Rows from block 2, named by matrix and row number. Rows with one number belong to one neuron. Each number is 50 + 15 x the weight over its row's rms, rounded and kept within 0 to 99. All counts start at 0.
# gate: MLP gate (model.blocks.2.mlp.gate.weight, 1024x256), inputs 0-127
# fc1: MLP up (model.blocks.2.mlp.fc1.weight, 1024x256), inputs 0-127
# fc2: MLP down (model.blocks.2.mlp.fc2.weight, 256x1024, transposed), outputs 0-127
gate.324:63 54 71 20 44 40 40 39 49 47 46 61 17 44 46 60 43 80 60 26 49 62 51 78 36 61 81 35 51 32 30 61 70 68 56 21 24 55 36 46 75 42 28 56 60 51 71 54 49 56 58 52 70 49 60 37 64 49 59 44 31 70 51 37 36 30 40 57 22 59 83 50 17 50 29 83 50 50 53 25 34 27 40 43 61 57 67 67 73 82 46 56 55 75 57 59 44 87 45 48 11 58 78 37 45 39 60 31 61 40 49 40 46 56 69 31 31 41 61 57 28 77 42 54 37 48 61 48
gate.325:25 47 56 40 60 51 65 37 29 48 53 43 38 51 45 17 27 46 45 59 64 29 54 47 55 54 89 58 70 45 64 62 51 99 42 53 25 32 32 51 40 55 68 47 54 51 60 28 92 60 74 61 67 65 48 48 73 48 63 18 66 51 40 46 58 49 32 47 83 46 39 48 36 47 45 38 55 72 44 43 30 45 60 40 64 53 58 33 47 54 59 47 52 76 37 53 48 34 38 35 62 48 50 48 16 45 59 32 43 26 48 59 71 52 64 34 63 47 14 73 54 53 38 55 66 36 59 50
gate.326:63 39 90 53 41 63 62 59 50 56 26 62 49 61 62 58 42 56 36 66 61 72 40 54 40 42 48 61 61 14 44 18 54 86 23 66 48 33 42 70 47 73 50 38 70 41 38 20 71 61 33 52 37 20 70 44 57 47 29 44 39 37 57 50 34 62 59 18 59 21 71 37 61 29 44 55 17 37 66 42 76 45 54 58 64 41 55 87 49 28 53 55 41 65 30 26 22 54 25 39 65 55 53 49 69 66 20 78 49 37 44 33 64 68 47 49 66 51 48 59 53 40 52 53 64 35 70 80
gate.327:29 48 46 67 32 54 34 74 50 37 16 76 59 64 33 44 42 75 61 40 57 35 33 58 29 56 54 45 44 38 64 66 62 54 45 50 45 86 24 36 64 51 28 46 45 69 37 35 42 56 38 66 40 62 39 46 32 39 61 61 20 48 56 49 66 37 40 70 37 63 52 47 42 62 58 63 32 66 58 52 39 61 54 35 38 45 21 28 27 55 78 36 63 24 56 69 54 51 66 48 64 53 36 35 43 63 98 50 52 55 51 44 57 34 59 39 50 29 77 64 48 54 70 22 49 51 61 60
gate.328:81 45 26 56 77 56 62 68 23 26 62 57 61 40 66 57 41 44 79 61 58 46 51 82 74 65 25 71 65 37 72 43 55 48 50 48 59 32 52 41 48 70 71 42 57 44 57 63 56 44 59 51 51 68 70 27 54 60 35 33 63 41 47 52 62 53 71 86 41 52 28 61 31 58 32 62 67 55 66 76 25 25 59 63 50 62 33 43 38 46 39 53 52 37 30 42 34 57 35 72 49 59 38 48 62 61 84 81 46 11 74 50 56 38 54 59 57 49 46 35 53 46 44 44 48 41 60 60
gate.329:61 69 18 63 45 60 70 26 60 30 61 30 37 59 64 58 46 48 26 44 32 51 63 59 49 43 74 48 77 47 25 56 66 66 40 69 51 58 60 43 40 61 48 53 34 55 60 59 32 44 54 59 28 38 57 48 60 43 47 37 68 48 33 68 27 36 45 73 73 58 36 40 50 33 47 31 62 75 46 40 39 49 44 31 56 56 37 26 45 22 56 39 40 35 56 45 55 25 41 67 55 55 48 34 61 58 50 17 71 32 79 61 36 32 34 62 57 47 47 86 82 47 39 37 54 47 79 62
gate.330:44 27 50 38 28 57 51 27 32 63 79 55 50 68 70 54 53 55 52 25 64 63 58 38 60 46 65 50 64 66 81 36 34 33 49 58 58 57 46 29 79 36 25 37 31 79 76 52 30 77 63 56 54 54 66 51 62 36 50 67 58 35 47 52 58 36 55 67 53 36 39 75 59 81 56 75 55 61 38 67 40 33 66 44 00 62 61 54 62 53 32 34 58 57 58 35 66 56 61 53 41 56 52 83 17 30 47 44 59 80 54 63 33 64 67 45 60 42 40 51 39 70 22 78 43 37 39 47
gate.331:42 51 62 37 77 72 55 59 86 83 41 61 64 50 40 90 38 53 35 52 52 44 43 65 68 65 27 83 65 37 42 41 51 54 40 51 57 46 47 45 62 66 34 61 53 58 50 46 83 48 46 21 49 37 76 28 42 49 23 50 47 13 53 39 34 45 53 25 34 32 54 86 68 60 40 36 37 24 39 41 47 65 62 52 28 21 62 70 27 56 40 24 40 51 48 63 46 39 49 28 77 53 51 87 52 33 40 52 48 60 55 30 59 38 39 69 65 53 45 55 58 32 56 35 57 67 47 72
gate.332:48 49 15 52 45 71 47 42 55 83 16 54 34 24 77 57 67 64 51 62 43 75 37 55 32 32 58 62 46 53 69 55 58 48 48 40 66 51 66 30 39 31 57 50 71 82 53 31 47 72 38 63 53 79 58 75 73 52 48 45 41 29 39 49 51 52 59 53 49 15 55 42 23 43 39 51 55 44 40 56 48 49 75 51 70 62 36 37 32 46 33 52 24 35 18 66 30 52 91 64 67 42 50 38 64 54 42 51 39 50 60 47 34 65 63 53 41 57 34 28 36 42 43 54 55 39 78 59
gate.333:55 44 54 31 64 54 38 50 25 51 53 72 44 56 28 73 28 57 51 73 36 49 23 70 58 43 70 66 71 50 41 22 55 19 52 46 36 47 66 68 46 48 34 50 49 45 55 43 59 51 74 21 44 43 75 39 48 67 87 43 50 06 26 41 38 36 78 69 70 31 58 40 44 72 42 52 45 44 56 45 28 59 65 32 72 65 50 51 66 65 57 73 37 53 47 36 51 45 37 49 50 48 44 39 39 53 50 34 55 35 46 66 50 50 48 57 50 45 40 58 49 55 53 52 72 71 69 40
gate.334:34 49 68 57 38 41 59 24 64 37 62 61 18 48 51 61 42 53 59 51 47 46 36 35 71 53 37 65 45 74 62 39 46 86 25 68 50 29 32 42 64 37 54 28 40 52 44 42 30 44 37 67 34 35 53 36 33 80 51 60 61 42 80 39 50 39 48 26 56 50 49 25 49 59 41 69 56 40 60 77 35 48 59 40 35 34 63 17 69 38 45 49 45 59 44 52 39 58 42 66 30 45 37 23 23 11 59 64 57 56 66 59 52 27 69 36 72 38 53 43 65 72 61 52 26 35 47 32
gate.335:71 64 45 48 66 46 49 62 49 55 40 35 23 61 68 44 43 53 62 83 29 32 60 58 29 70 51 51 59 72 53 41 36 75 49 68 54 47 69 43 50 43 48 59 55 41 62 66 25 58 51 53 47 20 49 41 40 64 39 29 59 48 58 38 29 62 46 58 41 47 79 51 60 58 50 61 46 49 50 32 41 46 54 48 60 61 36 64 38 95 25 48 39 49 70 68 70 53 45 56 13 72 51 50 50 49 41 36 49 48 56 47 35 41 43 51 49 47 65 38 57 43 52 42 61 43 51 44
gate.336:63 26 49 51 53 73 47 52 54 70 52 61 40 51 56 60 52 61 39 57 54 31 51 63 45 30 33 51 70 39 45 37 47 52 43 64 60 52 57 62 43 26 69 34 64 60 45 59 35 51 60 28 59 42 55 57 50 29 97 71 37 39 10 34 61 30 54 37 56 44 48 41 00 36 41 29 54 57 62 71 52 68 41 56 32 37 66 66 67 57 48 45 91 46 58 34 43 55 65 68 54 45 71 64 39 54 76 47 65 94 69 63 40 75 45 55 38 50 33 37 63 55 66 42 35 64 35 29
gate.337:82 56 56 49 38 69 42 44 80 67 42 42 57 35 67 57 66 39 75 71 51 49 57 46 56 79 48 23 72 58 47 54 45 34 48 42 63 63 67 44 58 57 19 61 39 61 50 56 52 25 49 56 55 43 51 50 43 35 67 33 56 59 50 53 48 44 68 58 62 59 42 49 52 52 85 54 52 46 36 68 64 78 41 13 72 26 27 43 51 36 48 68 55 64 69 65 46 49 70 31 16 51 53 28 63 50 50 76 57 51 63 16 74 80 67 30 58 48 60 51 33 25 61 59 56 44 23 48
gate.338:41 38 33 38 48 57 52 70 48 43 44 73 56 58 61 49 57 43 44 45 40 37 69 46 56 66 60 39 44 62 53 16 56 28 58 42 25 59 40 41 27 47 71 67 49 59 60 45 76 46 60 12 31 40 59 48 58 72 56 55 37 79 54 68 53 40 43 63 56 50 59 27 09 67 46 69 14 54 49 27 49 36 38 71 47 43 43 55 73 53 50 44 50 51 71 71 35 70 43 52 54 37 32 58 33 32 52 40 33 74 39 41 31 48 70 80 50 45 64 40 20 73 63 57 49 38 67 48
gate.339:48 65 46 42 64 44 50 55 56 59 44 59 48 15 61 26 38 73 46 52 59 38 30 47 53 59 32 56 54 53 13 55 33 34 71 57 27 33 40 83 70 44 35 54 40 58 35 56 37 33 60 76 42 49 35 54 66 66 60 85 56 55 65 46 29 64 58 57 88 46 19 56 52 27 67 59 38 57 64 57 46 57 62 62 67 46 63 52 50 31 40 63 33 62 45 49 42 39 40 14 58 48 48 37 60 54 43 65 71 27 33 71 34 57 27 23 63 47 40 54 49 47 62 55 41 52 25 59
gate.340:56 62 47 41 48 58 69 56 57 79 34 37 22 68 27 50 60 39 43 68 54 39 53 43 51 56 72 50 30 34 53 50 75 48 44 46 61 38 49 45 53 32 36 66 54 39 50 28 50 35 64 44 43 43 38 53 57 50 46 45 31 35 49 56 64 44 47 54 47 72 39 65 57 43 59 42 74 72 53 57 39 71 28 15 28 64 42 59 31 75 67 54 58 47 38 40 38 56 50 48 91 36 56 38 47 47 50 41 58 52 77 89 61 79 66 51 54 72 63 58 30 74 51 87 49 46 62 28
gate.341:43 65 52 26 82 51 54 62 38 68 35 60 55 48 61 71 50 36 32 37 54 58 54 89 41 72 03 58 30 43 22 31 65 74 37 63 41 42 50 45 47 45 42 62 49 32 66 50 44 37 17 54 62 40 38 44 42 74 59 36 46 50 28 42 28 58 70 67 16 33 42 53 39 41 53 65 63 60 73 38 58 67 19 46 68 46 57 55 28 51 57 53 83 63 51 53 36 28 66 64 22 73 45 54 31 45 60 39 30 71 51 56 51 32 55 61 55 59 59 29 78 40 39 43 29 99 63 61
fc1.324:32 63 55 73 59 79 40 22 61 35 77 26 46 38 44 38 53 32 54 48 40 60 38 68 44 32 43 33 66 35 34 36 42 22 41 54 35 47 47 62 25 49 60 55 27 58 11 48 35 45 56 41 62 40 51 59 64 57 59 54 14 76 50 67 61 61 54 44 62 56 47 61 40 34 44 45 70 75 58 78 77 50 44 55 61 54 40 74 54 81 38 43 43 45 52 31 37 26 33 34 64 40 31 50 44 51 48 63 75 68 41 68 52 38 63 49 55 37 38 41 54 40 60 24 53 56 42 49
fc1.325:19 47 15 25 75 59 30 47 54 65 44 92 56 64 60 36 55 42 22 64 35 45 61 53 50 49 47 36 47 21 82 41 66 67 29 54 47 45 79 38 85 39 34 47 47 60 40 31 74 57 48 65 41 53 33 22 51 61 31 64 68 49 40 52 45 59 55 38 62 62 47 64 37 30 42 43 10 50 57 52 61 81 71 43 46 43 53 61 53 64 59 61 46 53 37 53 47 27 56 60 39 28 28 61 40 63 27 64 24 65 38 19 71 38 42 61 41 49 41 66 66 50 47 50 13 48 44 52
fc1.326:54 48 16 32 20 24 42 58 57 54 53 64 39 29 64 66 43 40 54 55 35 41 31 41 38 48 54 71 59 66 54 64 44 56 70 45 50 74 61 61 56 50 63 60 23 09 48 42 67 40 51 19 32 67 43 50 45 51 51 63 32 56 55 57 77 27 58 63 26 66 60 50 29 53 52 66 71 74 41 46 22 48 63 67 58 55 55 61 59 24 44 53 52 14 59 17 98 65 57 69 52 42 57 33 65 37 70 24 54 60 77 59 34 48 62 57 57 63 59 30 37 61 52 69 59 70 46 65
fc1.327:52 34 24 50 54 17 33 40 49 52 46 83 67 32 51 59 66 34 39 56 56 57 50 33 59 74 39 60 34 36 49 44 38 34 56 54 34 67 57 56 53 47 56 72 52 64 55 29 53 31 55 55 56 40 62 69 29 41 48 31 45 68 26 83 57 36 75 47 67 48 57 17 70 29 54 56 44 44 45 48 65 47 44 46 45 24 19 44 61 68 40 62 36 64 69 46 65 50 63 49 30 80 47 57 40 50 66 34 26 39 39 40 56 26 42 70 52 50 65 43 34 60 48 38 68 47 72 61
fc1.328:42 50 90 51 41 49 46 26 53 62 11 55 41 46 51 35 57 62 42 71 50 62 35 71 47 78 44 43 42 75 40 45 62 24 59 66 34 63 65 30 32 53 67 55 35 64 62 50 15 30 36 50 54 42 35 44 65 50 49 45 61 59 65 63 78 48 37 48 55 82 53 28 60 51 60 41 50 54 30 50 30 47 47 36 46 57 72 66 43 41 47 43 41 56 27 78 59 54 73 43 58 39 50 56 62 64 29 77 62 66 60 36 43 64 46 32 47 69 41 65 41 73 29 28 61 69 47 14
fc1.329:70 56 60 61 35 61 60 70 70 31 46 60 63 37 38 31 58 65 41 43 57 75 43 65 29 48 58 35 58 45 65 35 71 29 35 35 32 59 66 65 27 48 37 47 25 62 48 46 47 48 47 62 65 34 14 32 66 36 71 33 32 73 66 54 44 59 59 22 50 79 39 39 21 38 46 41 60 52 72 55 23 63 99 51 51 26 56 54 63 41 49 58 58 58 33 37 48 51 78 35 45 61 64 52 34 45 71 63 42 65 53 50 45 44 40 38 58 48 50 56 50 25 61 41 26 35 54 80
fc1.330:43 50 68 50 52 36 05 50 47 30 27 46 25 61 66 50 70 61 43 44 42 44 74 32 84 38 60 61 58 59 45 58 45 41 61 76 62 52 56 47 64 79 49 72 59 38 40 32 63 45 55 44 66 41 59 47 45 45 33 63 46 40 42 33 22 46 66 43 47 36 68 38 57 38 42 57 73 51 64 73 68 67 52 62 32 40 64 55 43 48 43 70 75 63 28 46 62 26 61 55 42 43 59 53 26 64 48 57 57 43 49 29 46 45 41 46 45 39 41 71 61 75 30 58 56 76 53 52
fc1.331:46 55 53 53 72 67 68 71 45 60 49 64 37 49 43 46 60 26 57 33 50 52 40 47 57 47 51 27 78 34 50 58 57 53 51 57 59 66 64 59 41 57 41 55 33 58 51 52 80 49 68 67 28 49 31 66 52 45 44 54 59 40 56 29 57 27 52 53 48 45 45 97 47 40 35 42 40 37 30 53 60 72 47 83 46 69 44 48 42 73 35 67 75 32 47 50 48 61 66 52 53 57 04 72 53 52 47 60 48 61 43 43 69 66 44 37 40 43 65 86 58 58 62 45 90 40 44 63
fc1.332:52 70 52 61 41 60 41 47 66 19 32 32 37 38 39 07 25 45 42 49 26 49 71 33 41 57 45 42 69 74 54 65 47 53 56 21 79 40 38 77 59 77 47 54 69 36 47 16 48 27 60 61 51 32 41 69 52 49 40 39 51 43 47 23 30 50 45 49 51 62 37 50 82 58 79 62 62 35 50 59 42 44 38 28 72 40 65 41 47 68 59 13 58 49 45 27 41 74 66 60 74 57 74 51 46 66 79 47 37 49 24 57 43 46 28 71 55 54 59 45 47 52 41 52 40 41 31 48
fc1.333:37 52 52 45 42 23 58 34 64 50 44 58 65 56 47 43 64 32 55 33 43 47 66 69 64 60 70 62 55 76 53 59 38 57 52 52 55 52 53 47 23 25 43 45 59 47 73 31 84 55 56 51 61 57 25 32 50 44 63 31 41 20 60 72 70 42 49 52 61 64 51 44 41 53 36 71 45 49 71 47 29 62 78 73 52 35 63 44 56 46 52 80 30 66 40 62 60 81 66 71 56 44 45 21 50 51 61 88 48 56 48 54 66 62 78 32 51 40 45 31 47 64 32 48 49 41 24 51
fc1.334:71 39 41 44 60 29 40 49 36 57 43 28 60 35 70 61 61 36 28 38 60 58 46 72 44 80 58 59 36 29 32 79 32 32 56 52 62 86 73 44 36 53 41 79 51 70 58 30 59 45 68 54 46 44 36 74 36 51 44 71 04 70 42 51 65 36 30 26 53 51 54 57 50 32 61 30 42 76 40 30 71 70 57 67 54 55 50 67 63 41 51 48 58 55 66 28 49 32 32 72 68 54 27 84 72 55 47 61 29 53 26 49 59 54 22 41 47 49 28 45 35 20 38 37 47 60 61 69
fc1.335:59 50 37 75 65 48 51 61 37 63 24 25 27 47 49 54 51 67 83 89 38 41 58 36 36 51 35 47 53 58 34 39 28 46 53 48 62 37 63 55 48 62 72 40 49 44 40 36 30 71 34 54 61 37 60 59 36 63 35 38 57 25 70 43 17 50 34 77 45 45 67 56 69 57 49 58 46 56 43 33 40 40 60 45 51 76 35 35 58 76 17 45 46 47 62 73 60 53 22 34 29 59 57 37 59 42 44 74 53 33 57 34 23 61 60 50 38 48 53 37 58 38 58 56 39 32 59 29
fc1.336:41 99 60 62 56 56 69 30 50 35 53 62 49 68 59 63 61 62 71 28 45 28 57 54 55 58 35 48 29 55 46 56 62 49 65 34 73 38 60 58 40 44 44 63 43 45 64 50 34 31 07 52 56 51 55 61 51 53 50 46 43 59 50 56 28 32 38 37 76 51 67 45 68 62 62 77 69 60 32 57 65 48 54 39 75 44 38 29 57 65 55 67 13 60 58 60 71 58 72 56 72 71 52 40 71 35 59 37 09 47 44 65 47 41 38 49 67 34 50 35 42 35 63 66 66 62 41 71
fc1.337:36 51 46 19 74 47 62 43 56 56 64 25 40 73 45 49 26 57 47 72 40 41 45 37 38 52 31 66 35 51 62 52 83 63 38 60 41 37 25 57 64 61 59 46 48 27 10 73 58 58 38 60 51 66 46 46 22 55 44 53 57 56 51 49 64 38 54 44 47 49 62 56 58 52 41 58 70 53 52 52 39 39 65 64 15 65 50 65 35 46 50 61 40 64 29 17 80 60 47 64 76 44 42 55 09 45 75 41 42 61 33 52 49 30 36 53 51 58 47 47 43 57 34 44 43 68 70 47
fc1.338:43 38 80 42 55 35 43 53 43 71 42 49 41 50 42 49 17 78 45 25 51 58 39 62 46 19 64 66 62 44 45 69 46 50 26 54 49 56 57 37 61 63 49 63 43 39 63 23 66 68 31 52 24 45 63 61 59 61 31 54 75 62 38 46 30 39 47 35 68 43 72 46 40 40 80 26 80 65 75 66 67 60 31 42 67 62 48 46 34 62 51 46 60 48 23 35 39 52 26 38 34 50 49 47 66 41 51 26 42 38 09 56 44 46 31 32 66 54 45 43 66 47 73 25 48 72 31 44
fc1.339:53 85 34 53 47 66 71 50 37 21 58 24 47 89 34 59 47 38 61 36 46 95 37 49 67 43 64 21 49 46 36 62 55 62 46 47 86 78 48 11 61 59 68 50 55 42 62 46 69 45 35 40 47 43 33 50 42 60 43 53 73 75 71 41 79 28 56 51 49 48 92 52 28 66 39 49 69 42 19 35 44 65 51 62 50 48 44 50 47 44 58 41 56 53 37 53 62 47 75 55 55 43 59 62 62 38 60 00 61 45 73 44 65 51 77 68 39 52 47 55 49 48 55 65 60 43 69 39
fc1.340:76 28 49 26 38 51 61 75 64 42 35 48 53 99 32 44 44 51 25 28 42 54 54 66 42 30 60 54 23 55 41 60 75 45 54 48 83 30 58 39 73 27 68 68 51 42 52 16 47 36 43 68 41 56 41 42 48 50 52 49 62 71 33 48 54 44 71 69 31 43 44 49 30 56 44 42 59 30 66 38 53 67 47 19 43 65 57 52 23 38 61 49 60 50 56 29 62 59 60 53 51 55 53 36 51 50 45 20 34 23 54 48 58 67 82 44 57 37 49 59 44 60 31 71 75 49 44 71
fc1.341:89 60 56 59 30 57 49 56 66 50 68 57 34 49 27 32 40 47 62 44 30 50 42 83 50 40 51 47 46 53 55 68 70 32 67 39 36 43 41 46 41 42 45 43 25 73 51 31 57 63 72 54 61 46 53 36 59 58 42 45 64 41 49 38 54 73 38 52 25 29 55 72 77 53 33 14 37 70 36 66 33 45 55 53 41 34 47 72 58 69 58 37 43 43 56 81 75 39 43 40 30 67 33 60 44 24 55 71 08 36 48 62 62 62 52 30 50 46 30 22 55 33 58 60 74 44 58 22
fc2.324:40 49 59 56 71 52 69 41 66 69 61 79 32 63 31 43 55 68 63 41 39 41 46 36 29 46 47 44 32 58 61 63 57 56 66 39 30 55 46 95 65 70 51 71 63 45 57 64 56 40 59 58 68 77 26 18 19 44 74 59 47 50 41 33 62 43 55 29 30 54 36 33 47 48 67 63 60 43 51 48 64 23 68 73 56 51 28 42 59 29 42 29 52 51 56 26 72 41 49 70 43 55 60 55 48 52 46 71 47 84 74 62 76 35 68 45 33 57 44 17 42 26 26 33 51 59 17 70
fc2.325:47 48 64 61 51 42 37 58 45 33 44 32 58 60 74 39 22 57 54 61 50 35 22 13 51 26 59 29 62 46 72 36 36 33 55 52 53 52 67 74 62 51 66 57 30 36 39 47 40 50 92 60 63 52 74 61 60 75 46 57 27 96 46 69 52 42 59 67 58 67 47 70 56 46 52 38 64 32 38 37 41 57 49 53 60 42 34 33 52 29 32 62 59 28 51 56 57 47 20 68 62 61 35 27 13 58 60 58 41 51 30 77 48 00 45 41 41 68 31 35 41 79 34 41 84 61 63 46
fc2.326:64 27 40 58 50 52 57 69 53 42 76 57 48 64 26 51 48 16 65 47 49 61 43 38 68 34 48 47 33 51 39 57 68 56 66 58 76 52 32 93 56 57 64 48 44 66 65 61 67 56 57 50 38 25 58 79 45 62 50 71 57 70 67 37 35 60 36 37 40 67 72 65 64 50 45 41 44 59 56 91 45 51 70 34 30 50 54 51 79 63 44 39 33 55 93 63 98 45 56 85 49 74 58 45 63 64 61 22 71 39 60 58 43 66 78 46 37 44 40 74 36 59 53 37 50 31 40 73
fc2.327:57 41 25 42 45 58 32 46 51 60 47 48 60 64 46 67 75 62 33 48 40 56 67 46 38 58 44 51 43 54 42 62 65 41 69 36 62 49 53 36 60 28 39 52 49 49 30 65 58 70 74 48 46 55 54 59 46 59 44 50 56 60 47 63 67 40 55 57 42 27 50 78 47 37 59 43 32 54 55 53 54 55 29 54 27 54 17 60 60 29 51 54 46 57 35 44 50 36 26 39 59 54 47 42 47 49 26 36 51 43 67 41 63 20 61 71 39 33 43 73 51 50 79 57 41 95 27 58
fc2.328:52 51 53 35 53 12 54 46 67 57 47 45 54 38 51 47 70 60 27 43 51 39 57 25 69 37 25 51 61 42 42 70 83 44 52 43 49 61 48 48 76 27 25 78 61 53 56 60 43 45 46 62 56 52 64 51 58 74 47 35 56 20 64 42 29 46 62 46 20 40 42 56 55 40 50 55 53 35 49 64 55 24 43 63 69 52 65 60 74 46 25 46 54 62 59 52 45 50 73 10 47 27 42 54 71 53 61 84 39 51 72 55 21 45 50 57 64 76 30 27 93 57 43 61 50 21 33 57
fc2.329:44 69 61 42 58 32 65 53 48 24 69 16 43 66 68 36 54 44 48 63 53 45 41 28 44 45 53 48 70 28 60 72 73 74 84 56 36 36 73 60 46 31 61 59 42 65 57 71 59 54 45 35 32 34 39 41 56 62 49 38 59 43 59 16 51 38 52 49 52 53 48 70 59 37 51 43 57 46 77 37 44 79 48 76 46 50 33 51 52 75 40 49 73 44 42 69 61 63 57 21 44 03 42 79 56 61 61 54 79 20 63 50 63 55 53 50 46 69 58 51 55 68 59 21 77 61 53 65
fc2.330:62 36 41 62 52 44 57 34 52 26 45 62 48 54 66 44 52 57 67 58 41 33 49 60 44 65 31 58 54 43 49 53 56 36 43 46 66 64 42 17 43 56 07 38 26 55 62 75 46 55 67 51 23 47 43 33 48 75 61 59 56 49 58 40 36 64 68 66 48 38 33 75 31 83 67 53 41 35 50 45 41 49 29 63 07 37 52 41 52 43 56 22 65 40 73 22 44 49 64 43 58 38 56 34 51 56 55 71 69 60 58 63 45 31 52 39 51 35 46 64 52 25 10 82 48 64 61 50
fc2.331:71 53 49 56 81 56 40 60 25 66 51 11 47 56 46 50 56 41 18 64 43 28 41 54 34 53 57 49 58 09 26 84 19 53 72 53 22 60 74 42 28 35 42 56 76 78 55 51 70 59 58 63 63 60 55 61 78 36 36 52 56 54 67 45 83 47 41 64 31 69 62 52 48 45 49 23 48 52 60 56 50 44 57 55 10 56 53 61 40 48 59 55 38 11 78 35 49 71 57 33 58 35 43 30 80 58 51 26 38 71 61 40 66 84 63 54 54 53 65 40 38 57 62 66 44 50 37 60
fc2.332:58 46 37 64 57 68 64 49 51 65 73 31 57 50 39 33 48 47 94 50 57 63 45 69 52 39 20 33 52 55 59 68 34 72 65 57 41 49 22 57 57 44 70 62 60 63 58 32 42 59 17 79 42 36 48 66 29 34 52 61 35 54 56 20 42 41 49 34 46 44 64 44 41 28 70 31 50 54 19 52 89 29 47 43 48 43 37 49 18 23 52 37 63 47 60 55 42 55 59 78 56 63 70 52 29 25 63 44 32 50 30 24 47 63 39 41 56 51 23 56 53 38 82 39 56 68 49 46
fc2.333:47 46 56 46 64 51 68 42 80 19 10 48 62 46 40 24 28 55 44 82 39 40 87 65 33 43 26 61 69 46 38 75 39 61 73 63 60 59 50 60 37 38 16 50 49 40 47 73 52 63 45 74 50 41 53 76 52 38 57 44 26 29 44 69 53 40 60 61 23 49 52 54 37 59 41 31 54 28 45 75 52 40 40 45 47 62 49 38 58 70 32 64 75 34 33 47 61 58 60 67 27 51 67 68 55 47 40 70 40 56 49 58 55 25 42 59 63 79 53 95 61 73 49 25 77 38 42 79
fc2.334:69 53 61 53 53 00 53 52 43 46 59 58 70 38 45 74 59 84 57 58 47 49 67 54 76 29 45 59 50 49 76 58 63 57 39 49 29 41 52 67 70 57 52 44 59 32 46 19 43 70 49 58 58 60 53 50 43 57 62 46 55 39 53 45 34 51 49 62 72 50 33 51 42 60 32 48 86 56 26 66 69 25 53 69 39 50 65 77 55 59 59 56 23 40 55 52 46 54 61 41 60 51 33 40 42 51 36 63 35 63 16 45 34 61 18 42 29 69 36 48 39 66 63 48 38 51 64 39
fc2.335:38 53 55 36 46 66 47 48 41 77 51 38 74 71 61 54 44 32 25 20 57 52 59 37 59 23 54 42 70 37 57 54 57 59 73 51 54 27 42 62 54 37 69 54 51 60 53 21 65 33 82 54 41 74 61 48 75 54 58 68 43 34 52 84 41 38 67 57 54 59 42 45 41 48 41 56 56 38 58 44 31 62 55 35 45 61 61 52 45 19 20 73 47 52 69 72 72 56 77 58 52 46 45 11 44 57 35 43 37 28 31 78 39 46 70 57 61 62 29 50 54 48 65 37 40 37 47 22
fc2.336:69 60 51 81 56 34 49 55 39 58 62 40 30 33 46 58 57 55 07 42 44 51 56 19 47 54 44 66 62 45 51 24 23 61 34 39 69 55 27 40 55 43 57 62 42 26 48 48 61 60 66 36 60 26 83 43 52 49 52 07 62 70 11 62 53 59 35 41 70 67 55 63 50 48 40 42 44 65 56 39 40 43 48 53 27 36 60 61 42 47 58 49 51 44 58 53 64 80 75 31 44 65 40 59 50 76 55 26 64 54 69 49 45 88 67 47 52 41 42 41 47 49 59 48 79 75 64 39
fc2.337:48 63 56 35 16 43 67 45 42 40 39 38 39 61 51 55 34 61 30 65 43 29 58 56 51 64 42 59 66 60 77 46 55 34 29 40 63 44 22 28 69 44 17 29 46 07 88 32 50 46 27 28 50 44 39 29 41 46 25 68 41 55 47 46 43 53 52 45 50 60 13 56 62 54 64 51 49 41 41 44 49 56 35 65 51 45 35 49 57 47 49 36 46 35 42 55 49 26 35 40 59 54 53 26 36 87 41 46 79 51 65 35 62 46 44 65 48 10 41 70 52 49 21 40 55 27 32 62
fc2.338:61 65 27 51 27 65 44 54 27 23 41 77 45 38 71 13 52 31 54 39 46 44 68 47 46 51 53 26 59 40 58 49 64 41 41 61 24 32 60 60 54 22 54 58 94 80 62 59 51 57 39 49 56 66 42 51 89 29 71 55 63 48 51 52 63 63 44 65 47 50 48 36 37 71 63 61 58 52 23 60 49 38 43 35 35 51 41 56 58 65 41 47 37 56 59 53 42 41 34 63 60 65 65 97 56 67 50 61 46 49 69 25 43 45 60 45 52 53 49 60 37 55 47 19 41 69 68 73
fc2.339:42 45 67 51 41 53 50 65 32 33 59 51 47 32 64 63 47 73 58 57 48 73 71 37 54 72 49 25 35 92 35 86 30 70 63 42 36 31 47 48 35 71 48 53 83 77 99 48 63 49 12 67 68 69 60 41 55 32 69 53 65 48 53 48 30 38 47 28 39 55 60 33 43 45 56 39 50 33 35 57 61 61 39 28 24 73 40 59 42 38 53 40 48 36 37 44 63 41 75 58 55 67 54 42 33 56 31 54 57 52 52 79 54 55 50 23 48 64 49 34 31 86 55 40 61 52 30 47
fc2.340:35 38 69 37 58 37 30 48 50 71 43 60 66 27 46 26 45 47 49 57 61 62 52 76 64 44 40 35 72 33 34 68 36 18 88 51 48 63 50 46 82 49 46 36 69 18 64 56 60 56 56 43 78 64 67 42 64 37 38 53 72 33 42 60 46 69 59 42 64 66 38 59 38 46 46 68 54 38 52 58 41 79 65 21 37 57 86 61 32 32 39 64 34 53 44 53 58 46 51 35 49 48 30 64 52 61 25 36 66 75 49 41 66 64 42 42 63 35 72 67 48 54 45 52 53 49 44 02
fc2.341:65 53 49 71 54 53 65 41 34 02 59 51 53 37 34 81 32 69 78 51 47 71 68 75 55 58 37 26 53 51 39 49 55 49 38 21 49 57 65 67 40 82 42 46 23 36 47 45 56 17 39 48 34 59 53 80 47 52 44 42 50 12 40 62 53 60 36 38 38 49 81 51 54 58 49 54 48 42 47 52 45 59 56 31 52 62 57 48 34 66 18 49 45 48 24 25 23 41 22 45 52 25 67 40 66 87 38 47 42 85 59 30 48 41 57 76 20 19 41 35 56 62 56 79 65 40 40 46